config.toml
model = "audio embedding model"
dataset = "synthesized solo parts of chorales (CocoChorales)"
train_examples = 39062
gain_aug_db = 6
n_mels = 64
hop_length = 320
input = "log_mel"
spec_augment = true
win_length = 512
targets = ["instrument"]
num_classes = 13
embedding_dim = 128
arch = "caformer"
norm = "layernorm"
norm_position = "pre"
activation = "reglu"
mlp_ratio = 2.67
head_dim = 64
fused_qkv = true
qk_norm = true
layer_scale_init = 0.01
parallel_block = true
inner_norm = false
patch_size = [4, 4]
conv_stem = false
depths = [4, 4, 4]
widths = [80, 160, 320]
kernel_size = 7
am_softmax_margin = 0.2
am_softmax_scale = 16
init = "torch_default"
residual_init = "none"
optimizer = "adamw"
lr = 0.00054
beta1 = 0.9
beta2 = 0.98
eps = 1e-10
grad_clip = 5.0
ema_decay = 0.995
steps = 26400
batch_size = 64
epochs = 43.3
lr_schedule = "cosine"
final_lr_fraction = 0.1
warmup_steps = 1320
weight_decay = 0.1
Rows from block 2, named by matrix and row number. Each number is 128 + 24 x the weight over its row's rms, rounded and kept within 0 to 255. All counts start at 0. Numbers have three digits each. After the name is the row's rms in percent of the matrix's.
# pw1: token mixer expand (model.blocks.2.mixer.pw1.weight, 160x80), inputs 0-79
pw1.3 100:146142126133102154122127126119121119162113072166126101181123148100135149117101142148122141129114104129117131113141108121190107147185086150167102144130125127142105101101094148135111117109126096122133179127135109149116135197119096124167137124
pw1.4 115:161148169155099132112135122111103153115107104135116092167137139114139074163105116135142131113143136099082137115150096159136131100139130195137135133110190148147149113117093126128090129145117130169155162091167155146134148128130109116148142115
pw1.5 091:148135135125108095117123134094115130118147109170117096162143148114149111163109155118160111167116174113078135088091080121170141103168117149126115117083179107137124110102122134118101146109113094139161156098143142124161126100142143115128147137
pw1.6 099:115127106101114132119105084126182121124153099093138165095121154139132144127155105151108122123134081127123104128135106152141171117169122136156118148073100119133125095158107107185134086167128143098116102164117135151094140147133111127156108156
pw1.7 093:175129121133111097144113110140155116145155130123164106153120147116133125163154176115137164124144162137101097090122087157122163110138108108135120175101166093133139136179152112127151117148139090122116102106119151127150108110150069124157151099
pw1.8 107:113107098139136117152103142122163115157122173123136177101139141099113142152174118130100148098096112180162122146141127108114116168108093119170100144133115105087125163150118154159160104112122103138119079114106138130126134140147127139113173168
pw1.9 107:128074112121143100107127112100163119137151153123124158112088153093090149132124180147158158138123099130143116125129116161132167136158130140157093168109099109120151115119111121158149100151106085150170129142146155083125116119102098138127176131
pw1.10 091:087128107131122137146112140114158085170079122124151146088147107144150159138158109167079091124130185124127107147117140128162130137136171107186118152104094151136117148128141137081145134109111106121133094143113109177132127112141130129124120152
pw1.11 112:119094128151133103103085155124165096156128123157129141127115138088131101133127142096119146161109094148120098099098131144157154150127090136163096170120098128095143165167142109167169114106131077166125107133107145107108123131168101139135136143
pw1.12 101:152133153130132134105139105095109162119142127110134084154161146151148130143079154128128148129112151118055105145128090107101145100101129186125173120142195118127097076119106111120078151150107122125124138125136147122131120113149119131139135126
pw1.13 087:089116147146147170092066114134101104122140164093143145146114134133088120138139139118093113068092114156117142121080122139141139113161108119146132163124114078099135140163109130132098097136125130133154131089164159098137138108123135138131159156
pw1.14 102:133127127130124134118156156108085117125101165093163108154118144144144072115129134116136128071138115157147150144167087144106117109142149187092129120140173114129145120123087095130110155160174143138158133086130144145156111137148138158141112112
pw1.15 107:113109142151148079136088162152170118173108130178112142104092149092120099135150138145083128157105098153082131109139105151156116136113132123153091146121113109136118131179145110147180112108096108143133108121136151130111134104172115120117128113
pw1.16 105:133153138134119150106134136113139118101147147177119120114091106157158168125100135140167093129168127104079116131095126112140106100149150149111146111100159157146092070120141173137105119147112150140131123145154121117109094177131167132141126080
pw1.17 111:124109140177100135140123150122090123118146156149137078157147101147098076119150103093101123117146100168121164132136085126115076145134129157102143118136127104142126158179133115161116141122108137130153146109185153115138128106177135144110124110
pw1.18 103:110087128123138121124124113138146118185149128143111115136125135068132129106119123089120130151113118150138105090074115145152153125132084105176114171081138081124116144135144155148167129111111089148141103132091131112084108143124095142147158122
pw1.19 121:131073120128122125133096103123207108130101092099133129106080139148128122179141112157143172106127085133119122131131122171106163124138117128119135128089114099129126122151145136200127089141132134133112114143124131162098106131128125152160109139
pw1.20 131:121114146109109151142098123123175133118133102110128133128090121117132129175112139160123155152152090140096107096129089167113145092145151142140132132089131111140116113182072122151124099108138135139145124142141137173086150108202097133122137124
pw1.21 079:148078114162131114075098120100136145141136117078115101156139167108134085121100129113096140143128146108113125110127058122145123084156131154094127149143104148134099101114105109135131127153112099106136126124104111166148109100166135134179121127
pw1.22 109:144063128159105118101129122143152095144127108148131132122132174109111112135114170095144168135096138153138111122099124143165152142158114137148114198129094108093130139145110136135151137136127065145115104141117126112102098149145112181149150139
pw1.23 094:134121107129115151114104093088123094129141112100114156111103135126125147173105152147136150143122115150093111090136130189162166114143096127114115152064116121113143110143074133162108092124153093129143133157144126143110103124183122122114157116
pw1.24 086:146070129154101108113091166122167115156151138101162142132093103146136083147136110095095165113110088125132123125102101155130137128137092112175096131131128103140093154142117103168107140094142103120147155132105127131101085116123094145127156131
pw1.25 106:150090126121095087105102142125164113102147127130148120122113187110079146147139172091149124116132167138114125093108101144130130109129100133118151200128114119087154122170130121147125109129111133125115135164143119124156100113195125117143129111
pw1.26 114:174145153157111128129115150114079124117135133132129076188141133154125109131155122069101114112143118143136147139097130132096107115125146140121144095120129082120155169185143086157152130128107152143104161123144105112109130071143125131114131110
pw1.27 085:109148121112118205076101114129121101091141135121113101128145101170113112125114130129114091125146153115102135110117155124188117120104099161122127146154135140095130161117118174099124116141159125125143096091124095133110142137137170121171158153
pw1.28 107:140133131152077140145144104085131151156117082090122112166139151109153114141092124119161149159125168125128123076124122129113133094183159166146160144090186109162124099111132142136140149129126119114142134142137096168142104120145113142134122099
pw1.29 113:153147135158102138106141110099111142116106116112120096172103124124125092165102125121134127108130128121075131104117056117153149086151128191116149139113167128100123103112116114102094120112109095163145179093128153140141124133110129107143130098
pw1.30 089:157106171141111116115112154119112081169111106121123103116112134144135070153136136101117150139100104141134148090149084131163105138151146160143123154144156094119138180117106087118096131137148088129173140085139158144132122099117141156109150122
pw1.31 110:133108122166148112109107155146124118146147114168123136155106133131091124157163167093124123176097142123137105112082144132163135131116099109178087167106135112107132153154139115125150143100080062147134120132118161109126110148139110137125171148
pw1.32 110:161095153111111100119095107116149105139103112121133139116058147150110120164134127135121153133160104128102094113089129207107121086132111111116141127080149116114132123158097110171134103134137114135163135117119161157126140090163124127107123122
pw1.33 095:123131142117110094101164119135128157091161114169147098144143122142099102127131131098175108116112144124075101124124136104088125120127123168152118171123187138088157127117147114122101138105104091161147187150145130127122105131113107149098131099
pw1.34 105:162120167141152104153109172134091121126127149123148094146141121136121096123171112132098090125101094169106129107096110135147112114124129102159097134115132084116104198154137126133132136117130126141136161082107137123127144073142109125111175160
pw1.35 089:092146139135139149116131136150107073138092142132170154121112142124119107143179142156094113130129160131098148146094135134129116124141175148173103113160074176110166134148122116069113099142126116143143129101105133133126176133132102126135151156
pw1.36 099:140145125137121090135160124151104104115125142106117163108091128125101121161149161130156104139119196100132128113093130123204154163158118120142108124133086179114155115078123135096137115117105124138119130126102155140162157157115126118137144159
pw1.37 115:130090109126106140106090124093167117119132102128111130138069117116126100153134146146110146145128101159104113112108120165163148093146137145133110127087125135146138105165072130190128105141161134126166132153135164131084140105133085112117162114
pw1.38 095:083165169100152168129110146146081118157102150126145119116115121120116130143105104176129086095128153108087118146098142139192152150146133148147120105135082176146105129125123117070130099132148109124143126107159119137117127129130141135157133106
pw1.39 096:147165144096110147148135103099124154097145104161104151107098116144156156112087113103117122150121132082101111124068113107168158135135131110124096123116132171118135084126139168091161100152079139147099126122109110146153129152155132131154114137
pw1.40 080:138138148146094134087133090114136144159138163109110140127135139162093103175133186099131150123152123120111147077113095157167121101179139121138120184083146135133157136153133130147127122163118121130137132105150146131123103088120114143176138145
pw1.41 106:089111134101183130152086138150130143139111128156138128126104122127104143144174153135113121124088135162132091159110142140141148146130091103192093167108102120112104160134171156152130122092123099117136104130097121123091141121121108156133148173
pw1.42 107:144101130105125131110059151147145125164116123097152149092132137138088103117158139108094146091079105188132094138121157152137122143130103123169103139151153125104110176106150140158138106122141091122116123104131157128125100122100111155125161135
pw1.43 118:133105151124107122112126128115171079141129095135131151138074114133120092199147128130108123144140089164095134077147090176136139091142141143150119128109130122123136143147074129155107099130130121145152159122111153181118114130140097110118142120
pw1.44 096:132139117137095113165127123094174096130099130080143149114120140146154113138106112134115124128149100142149147084157085162098099096132138136155136131126094150153158102140070097143082132099134151133149142108104132180118159085121148132125147108
pw1.45 132:118109112121114152096096144113183117133104147109130149136083156111112098169144130147090134092118084150113112123121135173151134138140099111125140134122131079111146143194110120163122110133148128122127126143137161126122131125173079173172149131
pw1.46 096:137075120118142114134143142119197135146118119129128115142103178090115121150118164174133184106117100118151103099115128143100125105166112125117099129128095103129117094136109087174147111157158123122125112136102130114131125156146083165161137132
pw1.47 078:116153159135127149118153150103098142160179143111136133165122127110141133121127111165165107138118154097144135087079144158177152102143103138090116118091102164093157115125107113135111127117133152135124147086180130157144140115137101163160153141
pw1.48 101:121104135148147125140114099127201103149123104140150140122113163105140140128150140160145172140113126142134096130129157111164145106157115106129124179092076109144120162111148151143179110106127096135122091176097123110097127153123119165112146132
pw1.49 107:161125153104123124134119097081120119096127116103169139127094133156092086158162154114100111109140197133127142122128092173096151097144136126123163173082133110117142124132131140111108111160147143098119151131145156142176114088144124126128130136
pw1.50 114:109109127139095162114118099088130108104184105160108144169140156127155124114115151107127117107138127140142106117136123106144154120190111145096114136107156143118101106134104150145148093161128101122136124118130117160133082183156127167185142107
pw1.51 107:111147150126096146155107131125093129095135114131130120135133133142130128102120134142117113105168083149136170165160145134142133142158118129073124104154126129163111124168146162147136112180163163085125150111157074164091122134155138142171115150
pw1.52 097:104135114165109123098136096083078130137149109168145123167118180092111108136126170124144127129147170133123131098135110128155160136186089128107134146096131162111119104168121112104113139146122123113158150131148133109150110176117109153167113119
pw1.53 083:142082168141134122098101117142169122140089106090110114110087109101109124143113123142116112116159141103140162068107109155119161097104124134158136110133120143108152162121083103129089141123129133127177148098128137112097121108130110150163171095
pw1.54 112:129077132107120156120114119122189146129117100116123127114109122121135115159120113125111178137142049166122131116137155194126156130171115126112138143099125125116128113170101139201123101148143144134118143133103145154111114107144107136153123132
pw1.55 117:137132143159103115111120139103109144136142109155131089169110141110112130106112158091159130110121120094098120135109129117137134121145085190130135155149191130095133103135141113090122153144118085160137159120177116100168125170147126133143148084
pw1.56 076:124152179160155149123113151124091133158101155120134154144130125142100125140131105141081106133154185103117115101141135171143135147107144180132153119109162146141085162115143148141148109099139132147127104082112099134131114102172108107143165099
pw1.57 077:145144144099143169151089146098116107137120155129113127127064132153141142148114102140115108178143111131125160139118134134141143098153129122120094113096107168108140121113091127125153110091154137160096075122153175144100111105175169137135104120
pw1.58 074:163132124165126147127134134121142099145145141163126141159121110109105110147141121106125113158163186159079136111097114155142165087140156101118156151075124137105096082128116137178133124146094134113109119158099144129117102124139105095153165152
pw1.59 083:107139152101098147106082105090161147116173116115146106146119173136138097160124138127155135118143113149111123120128115136166159095202097103127127154116117110131116130118088134112103095138152129131116135139137109110131106143138127190188134096
pw1.60 083:129105142148109160099108136098106083155119087132097160152124129166156135137124138135130071126100131132085146103089125125159134102147107144141110106136120176146104141135126122122104097105120107141145159130116137194106101120179154118160155154
pw1.61 094:109136097146138108119111115101118112152150127160131165108095155077128124105171180101163148129085122111130115138119134128174152120115074123153061167117133112086126118111137159104148136130117084124143130151131142116140130171144115123114139155
pw1.62 097:115082157145133168090121132136144142135130133128132136104105154150096102114127139107114114076114088162118134133138123185102152108109094127162143136104163129117083157163110141177140117146146132135145110115146156082094146093162102140118165132
pw1.63 087:157147114158125144108112107116150098173112080121142123131126108142133125181102154125118116124144115138058126085111119151121116077139140165163128145064144136118147096164076098119137112129111111138131144141108166123116138127165115115127153116
pw1.64 082:127172111148159109138148159151096107130116187130093136096120133171112115118112120151124102128120130083141115146164110079120121164120144085096158120172124119131117153111112132080121123126137130104150117145130150092156165084130138082108146148
pw1.65 105:129129116110138113109134097127090089146159085089106120134154151099145155154132135125143105154142201116137116122103145098167167121126148150137104125128095170132178107093120129085116103111124120133109134138125104098176135166093148107139118123
pw1.66 114:105125140103159117104135131150097073127118123090121154116103162135124134118171137143158109128114213102161153121083126113141146122114157119154094152141085157125184130102118119075144117142124113106123119119108109122163149121106130124139137121
pw1.67 111:129129156127085105120120102121125128122118090124101119166098116140157127174136123115133123166136168097078132087130067155138158092118131182158158132122135118145156102134114098144102136118087108154141150112148162157103151103126093117122126101
pw1.68 101:165136159117111156160145144114131134098117148121099132130092138147137158156089094143150125157124172122059139095083091113157113088145140175122123133141158158123105081128143157115137124116117118162129152095164141130138153114162144116142134121
pw1.69 111:112077143110128152107069136113193091135121123143123164108119156113107119147154148147108135125122116151146143123130155129158159146139128118171103124147103083149104141177147122167131075128132135105107110111100157126084145109163108140115115136
pw1.70 118:146120129117127111128152149129098154092123147095147104116137160159110082150139141105105144109148126163114151150110129154105121129107156115107129102151137056143146104191102124133119117174168121111125138119153119125153127103200157144117127105
pw1.71 084:115094104115109092153129120099127098152145115122169147131090168142106112132113110143081146093120075159129150128152142139151131135149098105134107148137109111152138141163112137143115082177129106096144092104143101150081105159152145158101120106
pw1.72 090:143098165119093154115089148081144108121089132090156144132071123134104095154115134136153118141126104161079123089144086191157118109122123168155106136101120112127106140149074125131100114132112114147163132144137134119141137127116107113136141135
pw1.73 116:150111131145115134110127084074130096139125090104122145150104119129155110171101131157140120126136129122101139086126061191126121087156152148115158132080159146132118108158084128161111107128116122149149123121141157171103121128152141134126148128
pw1.74 110:113144098120147097114161144135123075131136114091128148141134124144120153117134151156132110112106204105115130138124137129144165155149143122150105158152098197133161144096147097075102113145091150129126119109128099115168147135107153105119129152
pw1.75 101:177143173111104100115124142125120117114143159097131131090093141151074150133129134109136154104128144135101127121095102156115145103103153106111145157111122100069107102171152134118106095163119117130111119110141166085167156104131155152157128128
pw1.76 114:089089119127131131109080144143164098158121124109175138102102165096121122158166111144118169127113101170141093148136165151126155123146105094173094141110129106127123169132128140149141099119125114102115106113126108111091147127145086168146135146
pw1.77 096:111077139118122116114116146120169092079157139139157122139093143104093156141159140132151152103097124121141085164089136120141114141117095103120132165152096142092152117079154155108145149139138123150140090165133127098117136118118121112166166155
pw1.78 109:118170137085146184127121166129134128103109185120140124108164105160123156124113102182140112110127138088124141177129144081095095170125113111100134127139102117102121167147141146099101144123138132144118102101117149126168125122113133107150154148
pw1.79 106:076145148090117193128113137111067135136155131087142117089165138145117121091095142145132088117124152098122110140130152126161131167116099128123128141129114191138105120103148132086103128142136129097136096133127100145150124141118163155146113145
pw1.80 107:111089121143092147138100119110186105132098102110128120147074145126156090161121119134113144155139082164119139094117113164113146112144129137145098133115122144115142123169066104159127101119134124129129129151098147134105150138187090115136157110
pw1.81 094:101078133175114098116133146089111102152158131160149124169133134133143135118159109092088149135123107141136139125135120115116103116124146113095129140120099082160164135158135102167162162157133130106146173140149112147087106134188125147152125108
pw1.82 100:132146136106106135146134105135144105129097143095145109136119154152111143159143134140150121134149166111093113060088085166153136125108135127168138147078119095158117082155134136155131130131093126153162132075092155119136136097141148108154158132
pw1.83 090:114100158154072151107122122072136122132106110146101123159090115093112104143122133101120100109107131132088139120113101154112140100151125132136109133086117128116124104146122095154154114131133081154182133147166148147101112159159102163170151114
pw1.84 107:147146141104144116153137120130152112110086119120079151126139115147160165140130096151109125201170139110119167118101112136126129115137171115136138102113080129168128130149152163139176071143108152127116126142104159144122133142134147079112128142
pw1.85 085:083141143149108172144137151141103135118186112108128124098153128138097136123098150136115162119086095122143119115099164139165126159125086146083095111108124127105119148144156162159142089116124087121118134128108091106140102153132127176156114153
pw1.86 079:118150137147138162123127093066103111112162123149123109135134130125110118149154180108130125166160096157160090111133086169126152098158128155133115163104105110095111114137130143149129149115128108176154166112146121114119147134133092186140134109
pw1.87 118:164103122170107089113136141130103146097131132130133073196153126161125088141138145098098120105161106148126147154143117124110104142102148167089159104150132112118173137164144086157113141138134147133098181113147134116107124119132131147132113112
pw1.88 089:144115138134090135072103103101099140108146112175164107168116127135133098141098149099112139092108160139127105150105100141177110128150129177106142142119134129106147097147087097124121116132123129098139155129174118133125093158130105138184116107
pw1.89 112:144066109123133120139070153114156139152141125114150121110105149147101122158154137111091176131123084139140089153142120144131138146140105100152096133139144064119082141137154148176140109145148102130144114138099145099094094125116116159127130142
pw1.90 098:144108122135116125136100117083151136098141132114131130123099162122140132098104168102122135127170103138106109107124097155155131104143109115111116107128198088154110090192138125179147109177132136120131119140155120114122091160164144157150141119
pw1.91 106:105112131105084132102123076107128127124174082136159106162119137134155113117112182140113160103140121109144119146149141143165118152170081168132086152092166138130146108136133137126118114138153118122104160126159120106147113160127122177164149124
pw1.92 089:090125120171112161067135119141117098165157113133129119124110168095115098147094178160109107107104145101109094150116119109152111090134139123131144125119146105139135129136116101106111159092161121113129118132158119147145110145126075184155152146
pw1.93 079:109120178111106133104130135075161120116147144118142135134076137129102100128156173129079146128154144145109100139144118142162173123166142162115124111107120071145110122158124125126121125132170112151113135110137137167126118111204127119149147119
pw1.94 094:131137145120133160101100139160131156112128134136135098125080118158102122114130160123103110121119153155086075148069126116181114157103122113131094176104104118096076174125117161088147113118139125152128130105131114102138127152136140147145159114
pw1.95 113:160084112105132122133101087125163111120116096129130153106087108149116139136144128154115169138134057164102141110115125205132159113135149107121142133086125095144131089131140147173132095154129144140141099120134129158092110110145114109128117111
pw1.96 074:176115102154138131150137162107096114143124114120165092139150100117111138117144140106095156156102112138157127119143089142077085092140110103132130098134124107122137153165140077141153167132103141141163138100106127130094106076159095124120111108
pw1.97 104:088086092140120119112093136113188088171114110110109170108121135109133136120131133130129167145149085146137147116140128161162171108120121121148093115108104103150117084145102114165157107166117144109118116146111116160118115173153090118119117132
pw1.98 089:133107129150133089136147152134122159129146108169132105157097158122103121152120148125099149106097154152116100098098122148115167106151114137123118177136153118088129136166154123143123145161123084150136141163150129151141074168149105160114166082
pw1.99 087:143121149157127142079120141092117129172134070157137113143091123130148103150109139110118138139138116158130119135130089130135148125149068162123105174114104108116097107101087120127138095147174120146140149134153145142095144145151082120184125134
pw1.100 092:142096185125099154107145133091146155136160133146157120117138152130077104164105118106137147125147153125126142139132132155102133113107134114092125154149133127106138114152141135107100107129101131110119118130129184089149168088213131129129121092
pw1.101 074:143146124173121126140128143086118114163155089095140123178120111116106109153107134161137128101103151113106139099137171131114164125163143171133124172071104124137128126153098108131141118123151117138141093102168156133108092157113155170117166124
pw1.102 110:095092091111127121154107096163167108156121120102167167091123139111153161143134127153086175127131092168133104122131167158132178144154124100159109114133099097139086118135128134145143107141163146091116111144122119139106137129136117116118100166
pw1.103 096:135127143138084156136125100114137119153181121161118091119078111138145132154121163141138115143145113092113129087094118145151130117143125140103122157120150121124130109117116155117119110131097144170102101152144118157173069169154142113178112080
pw1.104 074:157147109127114152099161084070099112138177140170145148139092119137097098110141167121113175163120137143142100118127105171133124086145102148111106159131109175139125109130114138149150145114137102138170151144164158162103130118128119129134114134
pw1.105 097:099116084117128134167140102113107106135134132123145122143142159132156126115116105140102140137152094137133138154156126149143125105177156135109107126115118134125138094191111115164151085142182130098119156111128084138096094133189148161160108103
pw1.106 107:138127141134127100146106137134128160126149111171132089131094107159143163113112145120139104169130154114050126093080082112130157100154109153152128133113151132101100117135132167102120139115102143165100181145149157104116144137122149111127134107
pw1.107 122:135088125124123107111126107130205117110131115120135128126066171102101127164145156142114178106107103151152133119110115156128113142167089134158131133093109084135128123133114109179123108148138092128132109134106129104129122142161104169162147138
pw1.108 081:140105138127110104157137100114133102117119115109100135142131170145124074145108128138081171135131130127164139129168102143121127112092104129140150139098121119116152117167139078191132162142171144136113163137097138163086148087150111131140110098
pw1.109 094:139132180104117152127114122111106117103143156124152164099121133117098147109116102157152132125113134139115122138068154124165099112132116090103119140132056137125141182122103174124140114139109108115128088130100156105147141110163173159159126114
pw1.110 086:093176121107132091136157118146097086161125115091100169124148179120159110142131115146165096141157181087145117148114125115160174112159158164129145155128124137119157109109155127073162135143122140118131109120134122139147130161133116128129114130
pw1.111 096:170122157122074136129146123081080121149111135117107123148142152141125095159109137118161130135139143119058113092108060140117152083135109165143151134087190126130103087125125154117108116122150119132133159128127141126123113128126141126134111125
pw1.112 114:149136148119114136100130149136098160137131165150131132153133137145107150113122209090154115096102150110128080128145131108145138168110070157137146173126136118122119088127135112108142161126122069158118150117146124121131092138137088130141164131
pw1.113 083:089126155131090177074138125118143127124145097153120143161098175090140083115136151119100152139137148122097117089139091127172139112151122139135110108087113119113136146129098093114141081142121150129135113149110096174126134123182138138146139127
pw1.114 077:152157116158118141107098100112099104130155089113156123127103158126150130164144140112132137144148128153105096108120078156145152113172115177141154115099119143116144144148080106116145161153109095143152132130166131125134145156130151192148172119
pw1.115 124:147157139132088164116134148102120174113128157111102110139156108148148116107079136098172115146126110107081112130160100125114119093123108195128167117141172138120108098116134134127087167140125115152142163128143141126144138106099157126118143084
pw1.116 092:120155154104104112149147145115146142113158120174113132134096160111138151105098121118126133134097118106109085122099118127139104163125071133133086161148114125113142135178116157141146095153124113119096149131139148109157094167170116172167119083
pw1.117 078:082148137119125162089147102119161085169167147146177134130150132106124152154153147144113133134104114146108101101136115121131140144185112156152108139084106128115107131139090150143145156114137108102117115164137139145115142149169119191144147150
pw1.118 128:145144133145083145083160126072121136129118132130107116158145136123137092150113114106137127106139116135086146094142064128115127080126127182130171124141191136138140106105125126117081150114126129131160165115179139151118145132118137130119130092
pw1.119 112:109111150125109135086148116079109129114133120128129108136138150112135079175131184150161138084127146113126129140135074149135132090134100163100118149112178123100155104107100121114077149132164131108159158119136118157136116144127108173151131131
pw1.120 097:100091123130108148103135085129171118172118107139106101110126156128160121156117124113114149113140117137141092134132121150148126134192089139102107123113150159114120136193125123186116110140135129128131126144107134170121104162155125171188123134
pw1.121 084:084102111146129174138115104115112154139125097102146141107165115080128174143088131140123133120142114112133119140121153142155147096169080117108105136082107156147125118133138126166132131156108103118119083138152134099107093124152103173169113163
pw1.122 096:159106092112124126104106135125126125120143102189144102141131125119164154142095139084102125129093133132142125131142149116164138130176083146127110198092132119146094134116114154141155148158144093145115153149113129114129074183127139147136131155
pw1.123 111:118159138105112194115100115132099146138146159114127125147105134134133131119099176104158126119124115103148122128118148088175096145141123147113083130144179151123138115148129128118119105165125108152110128145141135096155092168132143175194119096
pw1.124 076:125155103116130158084106124156070130150112123142129153091173109128135121106139168147116074137138142104143154178097131088119105120146139130135171154114126129123143135120145117112088147140156112131167091086153084153114123113113158141132138166
pw1.125 107:152101155184123085136106155146084129125128158167097085185121117112131128128142102132103091118119115141153149141130110117113125106114120111116108101132130091108122140197112106129148153118121127135096155147122136114123087085181119149105128108
pw1.126 090:100136128129119124122126151143152096147111090152137156101146133148134130127157135162138068122108184086132144095136126093145146112128150137185143146094093134137124137111130099049166126112097101106133121112111146158157130137122129121098133160
pw1.127 101:102086123137160137131081129133163102157120130144153152121093128121117147117163116159096134093104124168152106160113135112148138109108114100135080158104132095113079154174110161178135137123145138116109099127102126110096116142143113144107143178
pw1.128 082:137103153131081144075142146122129108149110093128161134131093139093126069113118141144127116104091149154159107154114139122145107110142092121117096157091089096126140116112124113155118156129126082120120133103154120111143109118142095157179173104
pw1.129 100:150089134117104091146116123102160141097144117110117124105131171133104119135136163098127125091149156098136115093130116153101130125131098093103104200087135080078158109141134117100155119147117090150122133117155122105153089144149139145150132134
pw1.130 073:135150157172134129087151135098129108154114128133135126154095135104134119161085112119146103129121129139143072083100134113175138134135097140109149135119134142123154075133073138149119105093128115161157141177114158122099092116114114147150130084
pw1.131 105:125132106139119097145141118142115162116113130124116098152126119137148114110143135097085130138160130155116140159169113109094098121141124139098109118153126094147150127197121093145129131148118127089125141146178079146132081101193150111099110094
pw1.132 114:114108137156095129112152122054110149113102127133136114185116153107121078161099126141113137130163130150094135120123107129129128107133129164106164140139202083118155090107114097114114158128121108111149176128148121134129150129120116121156134111
pw1.133 097:116083138153144104126121128121149107114101093139141145156118179105145145135125160137129134172122110148108088105112130143174126104170135128178097142076097138133178122143117101135130091128088093132144118176134148124120125141166121114096146099
pw1.134 084:088095141161126143106120092132162117157128094128171162133095168116142148130127123125084091126098128152120114106082122153158127143150137096172137176123090168102105135130095107143162109166137114119104136152114110129096108119145115113121168128
pw1.135 114:138113134159115086141146144117127122140097127143106130128099127144129106158124123100134104172120133120084100060089075142122126097145137149181146133093105130122161115134111132115141119100106092197142157130128169119132138106141117117105170127
pw1.136 090:173098129164138105144146137092123104186125091129135108154069144100109111144134141144156128154104093112134089092118069137117130121149150123139148113115152095119161116109079112134116132134128097149126108125143145144139123109125079115151174112
pw1.137 104:163106132178125103125154137132067151141148130174115109165121119156111099131113156119091125141103103144144151108144109121113106125118134178094148106113177094133147147117119112150116150142125140117142195108169108124108100097137153150118126099
pw1.138 112:088065101113160122104105103130185138165099115099133169116109133116104152167152136135117137112132098174133119124108124137146165147162112119150129133093110091117093109134132155180138111150145107116111107122115106129109111133113095164141103157
pw1.139 084:136127137145080102118124108089142157166162105142095130139147128107106123151106160131110115104093119139084133095135119129156171119161128165177134154111096118119103119144080138131137105124098118166119147157132163150125086119154085136139165103
pw1.140 089:157080110131141111112136126135172110172151119141111120145112138130128120138154146122119171148094099127121093104089128119164147138174120119156112152098099134117143134142143131169156132125109052164152097133136161111102110110128095161143171122
pw1.141 098:111088129125147097119104153144188109138116123134104162126106159111153116143149132136108138164102108134147147104138118116134112123104109128131117152140083113148147117186108086191168067137103145156141130139147131131125101121170090142120138152
pw1.142 138:131108147137116170081079120095183123109113145112158131138083157122097100161123177143105157086130098168102105129129126157160126116120115138127140141130123090097145127168088107151135114150165110127146110139149134130114113117151119165161151139
pw1.143 098:092141110115106145120122158097163131102089145121125150118123144157123104150089105135076138107134119126129109144171122122092093088108139149134110127140123096154155172162094089169117133139188142116128136134137108120121153083148094162155115116
pw1.144 098:136104139144144131096088157106135129154145133173162135141115134078143111144152159124124160145105084168140069112100092111169155133176112128149126152125118145095142123118093148121135105124096091139148109106117126144084117139148094146156144147
pw1.145 088:096127137104118174127095126129119161145145166127177145109118122150095138140120132155084130093098157121116101173124141107120108162102121099109103148119096115081121127139132191137166104100145114122125100109105138082145117123138164145168139116
pw1.146 106:109122121112156152120109122139120052127121110097174146093135119127117144127128112176120094097115192147158105136136124130172164148125148117138131135150095168114143142100097091065126129144142143124139110110125108123162145148097104131107140141
pw1.147 080:091154115106141172075149105101125117156187122144150150111099101126115163094068125155124145138138122103134134132136164147143108130124121150127145154110164144096137069101142137120153109153121120150123126112169122094151132171125102142149139152
pw1.148 088:147070102142138141095082112134160131142129138141144140107077160153115143138132132107111149121140056164159098121121122130125141114132108115122100114125149138139090109123124101183113146132169094109115122120123159119087135161100073150124136144
pw1.149 088:126128145137148181079126098136103109146113096150150116120115160160147105115113138124103117115123119119119155085140121113199145099122146166159125151086111120135109116119121129081087096110126112097110158116166115166100097151107110118143146154
pw1.150 091:127117138131125126109134103132135126141128151113090130169097150142127090151137108152155111137129090128110137131128070174142110083136151170147162124112165147149125093151083125161084089149110140124151171117144133187141126130123097146146164137
pw1.151 104:130107147136155160131076156118124140156129149120197135097107139117120106121155112165086114108086097164110117152154124153117120134107133121155140116114136128090103140143146116167097125108156096125131086081123151096086095106150107156123130128
pw1.152 107:117171114130087142144158118098097160090140119134105095170131126167139105112098123094140125130169131139114169128131132132144103107134161155112159095138138104182138077168115119146126123147143160093122150097159102161117128115143142113131087102
pw1.153 101:172137147177125084124115162101101122107110148125109077153119126155119089129153130083109129124144125170104156111124093146127096125122159155133141091135122092157150156181119119147150162094122132133122183104136103136118153113150131143102118113
pw1.154 091:152145153179137113106138135106115131124149098131120144151091147151143090180142164105111115144143108153153131089119094114162115120133112126136158139092114090121120139131090145112113134156155103143171120112111107158107112157158103178170166099
pw1.155 111:138116115121109135145117076101148158143168105133119128145120181112167118127110150095106172135157100137118106144108124131140112140200085139130073149117139088139114124158149112155120106160132121133128155152143130119105099165142092155156106123
pw1.156 117:135092137134143100127067146149156115157140145156139131143118162117135144117161125131072137153086093136124127112115126126170135153136077116142097166135100108091124131180152116139150097111111086147129117108128147131086101107179108139121143125
pw1.157 126:091136131106109180130087119127173126139121093138111128135094126121152135130129142153121152102152083166121119130149150144112112099166116134102116131122144101130116114197101130185146091138144113115112131155107115159082088143157109123169141118
pw1.158 104:165140141161099160131157132118098133140131138143102095150101109106130095153130150105155131116151147111065152109108061153125148093153137183124162118117154144118112089145117122111124138103129128155159150123159170130132169143133128118114121085
pw1.159 100:163139158124123119139119142117113143114089115127113108147122081174146099102133085130135117133165092124112148107107089119119105121118169118126170101142147128169111150128120096174138128078140161131144153100140161130123143061149108117087115115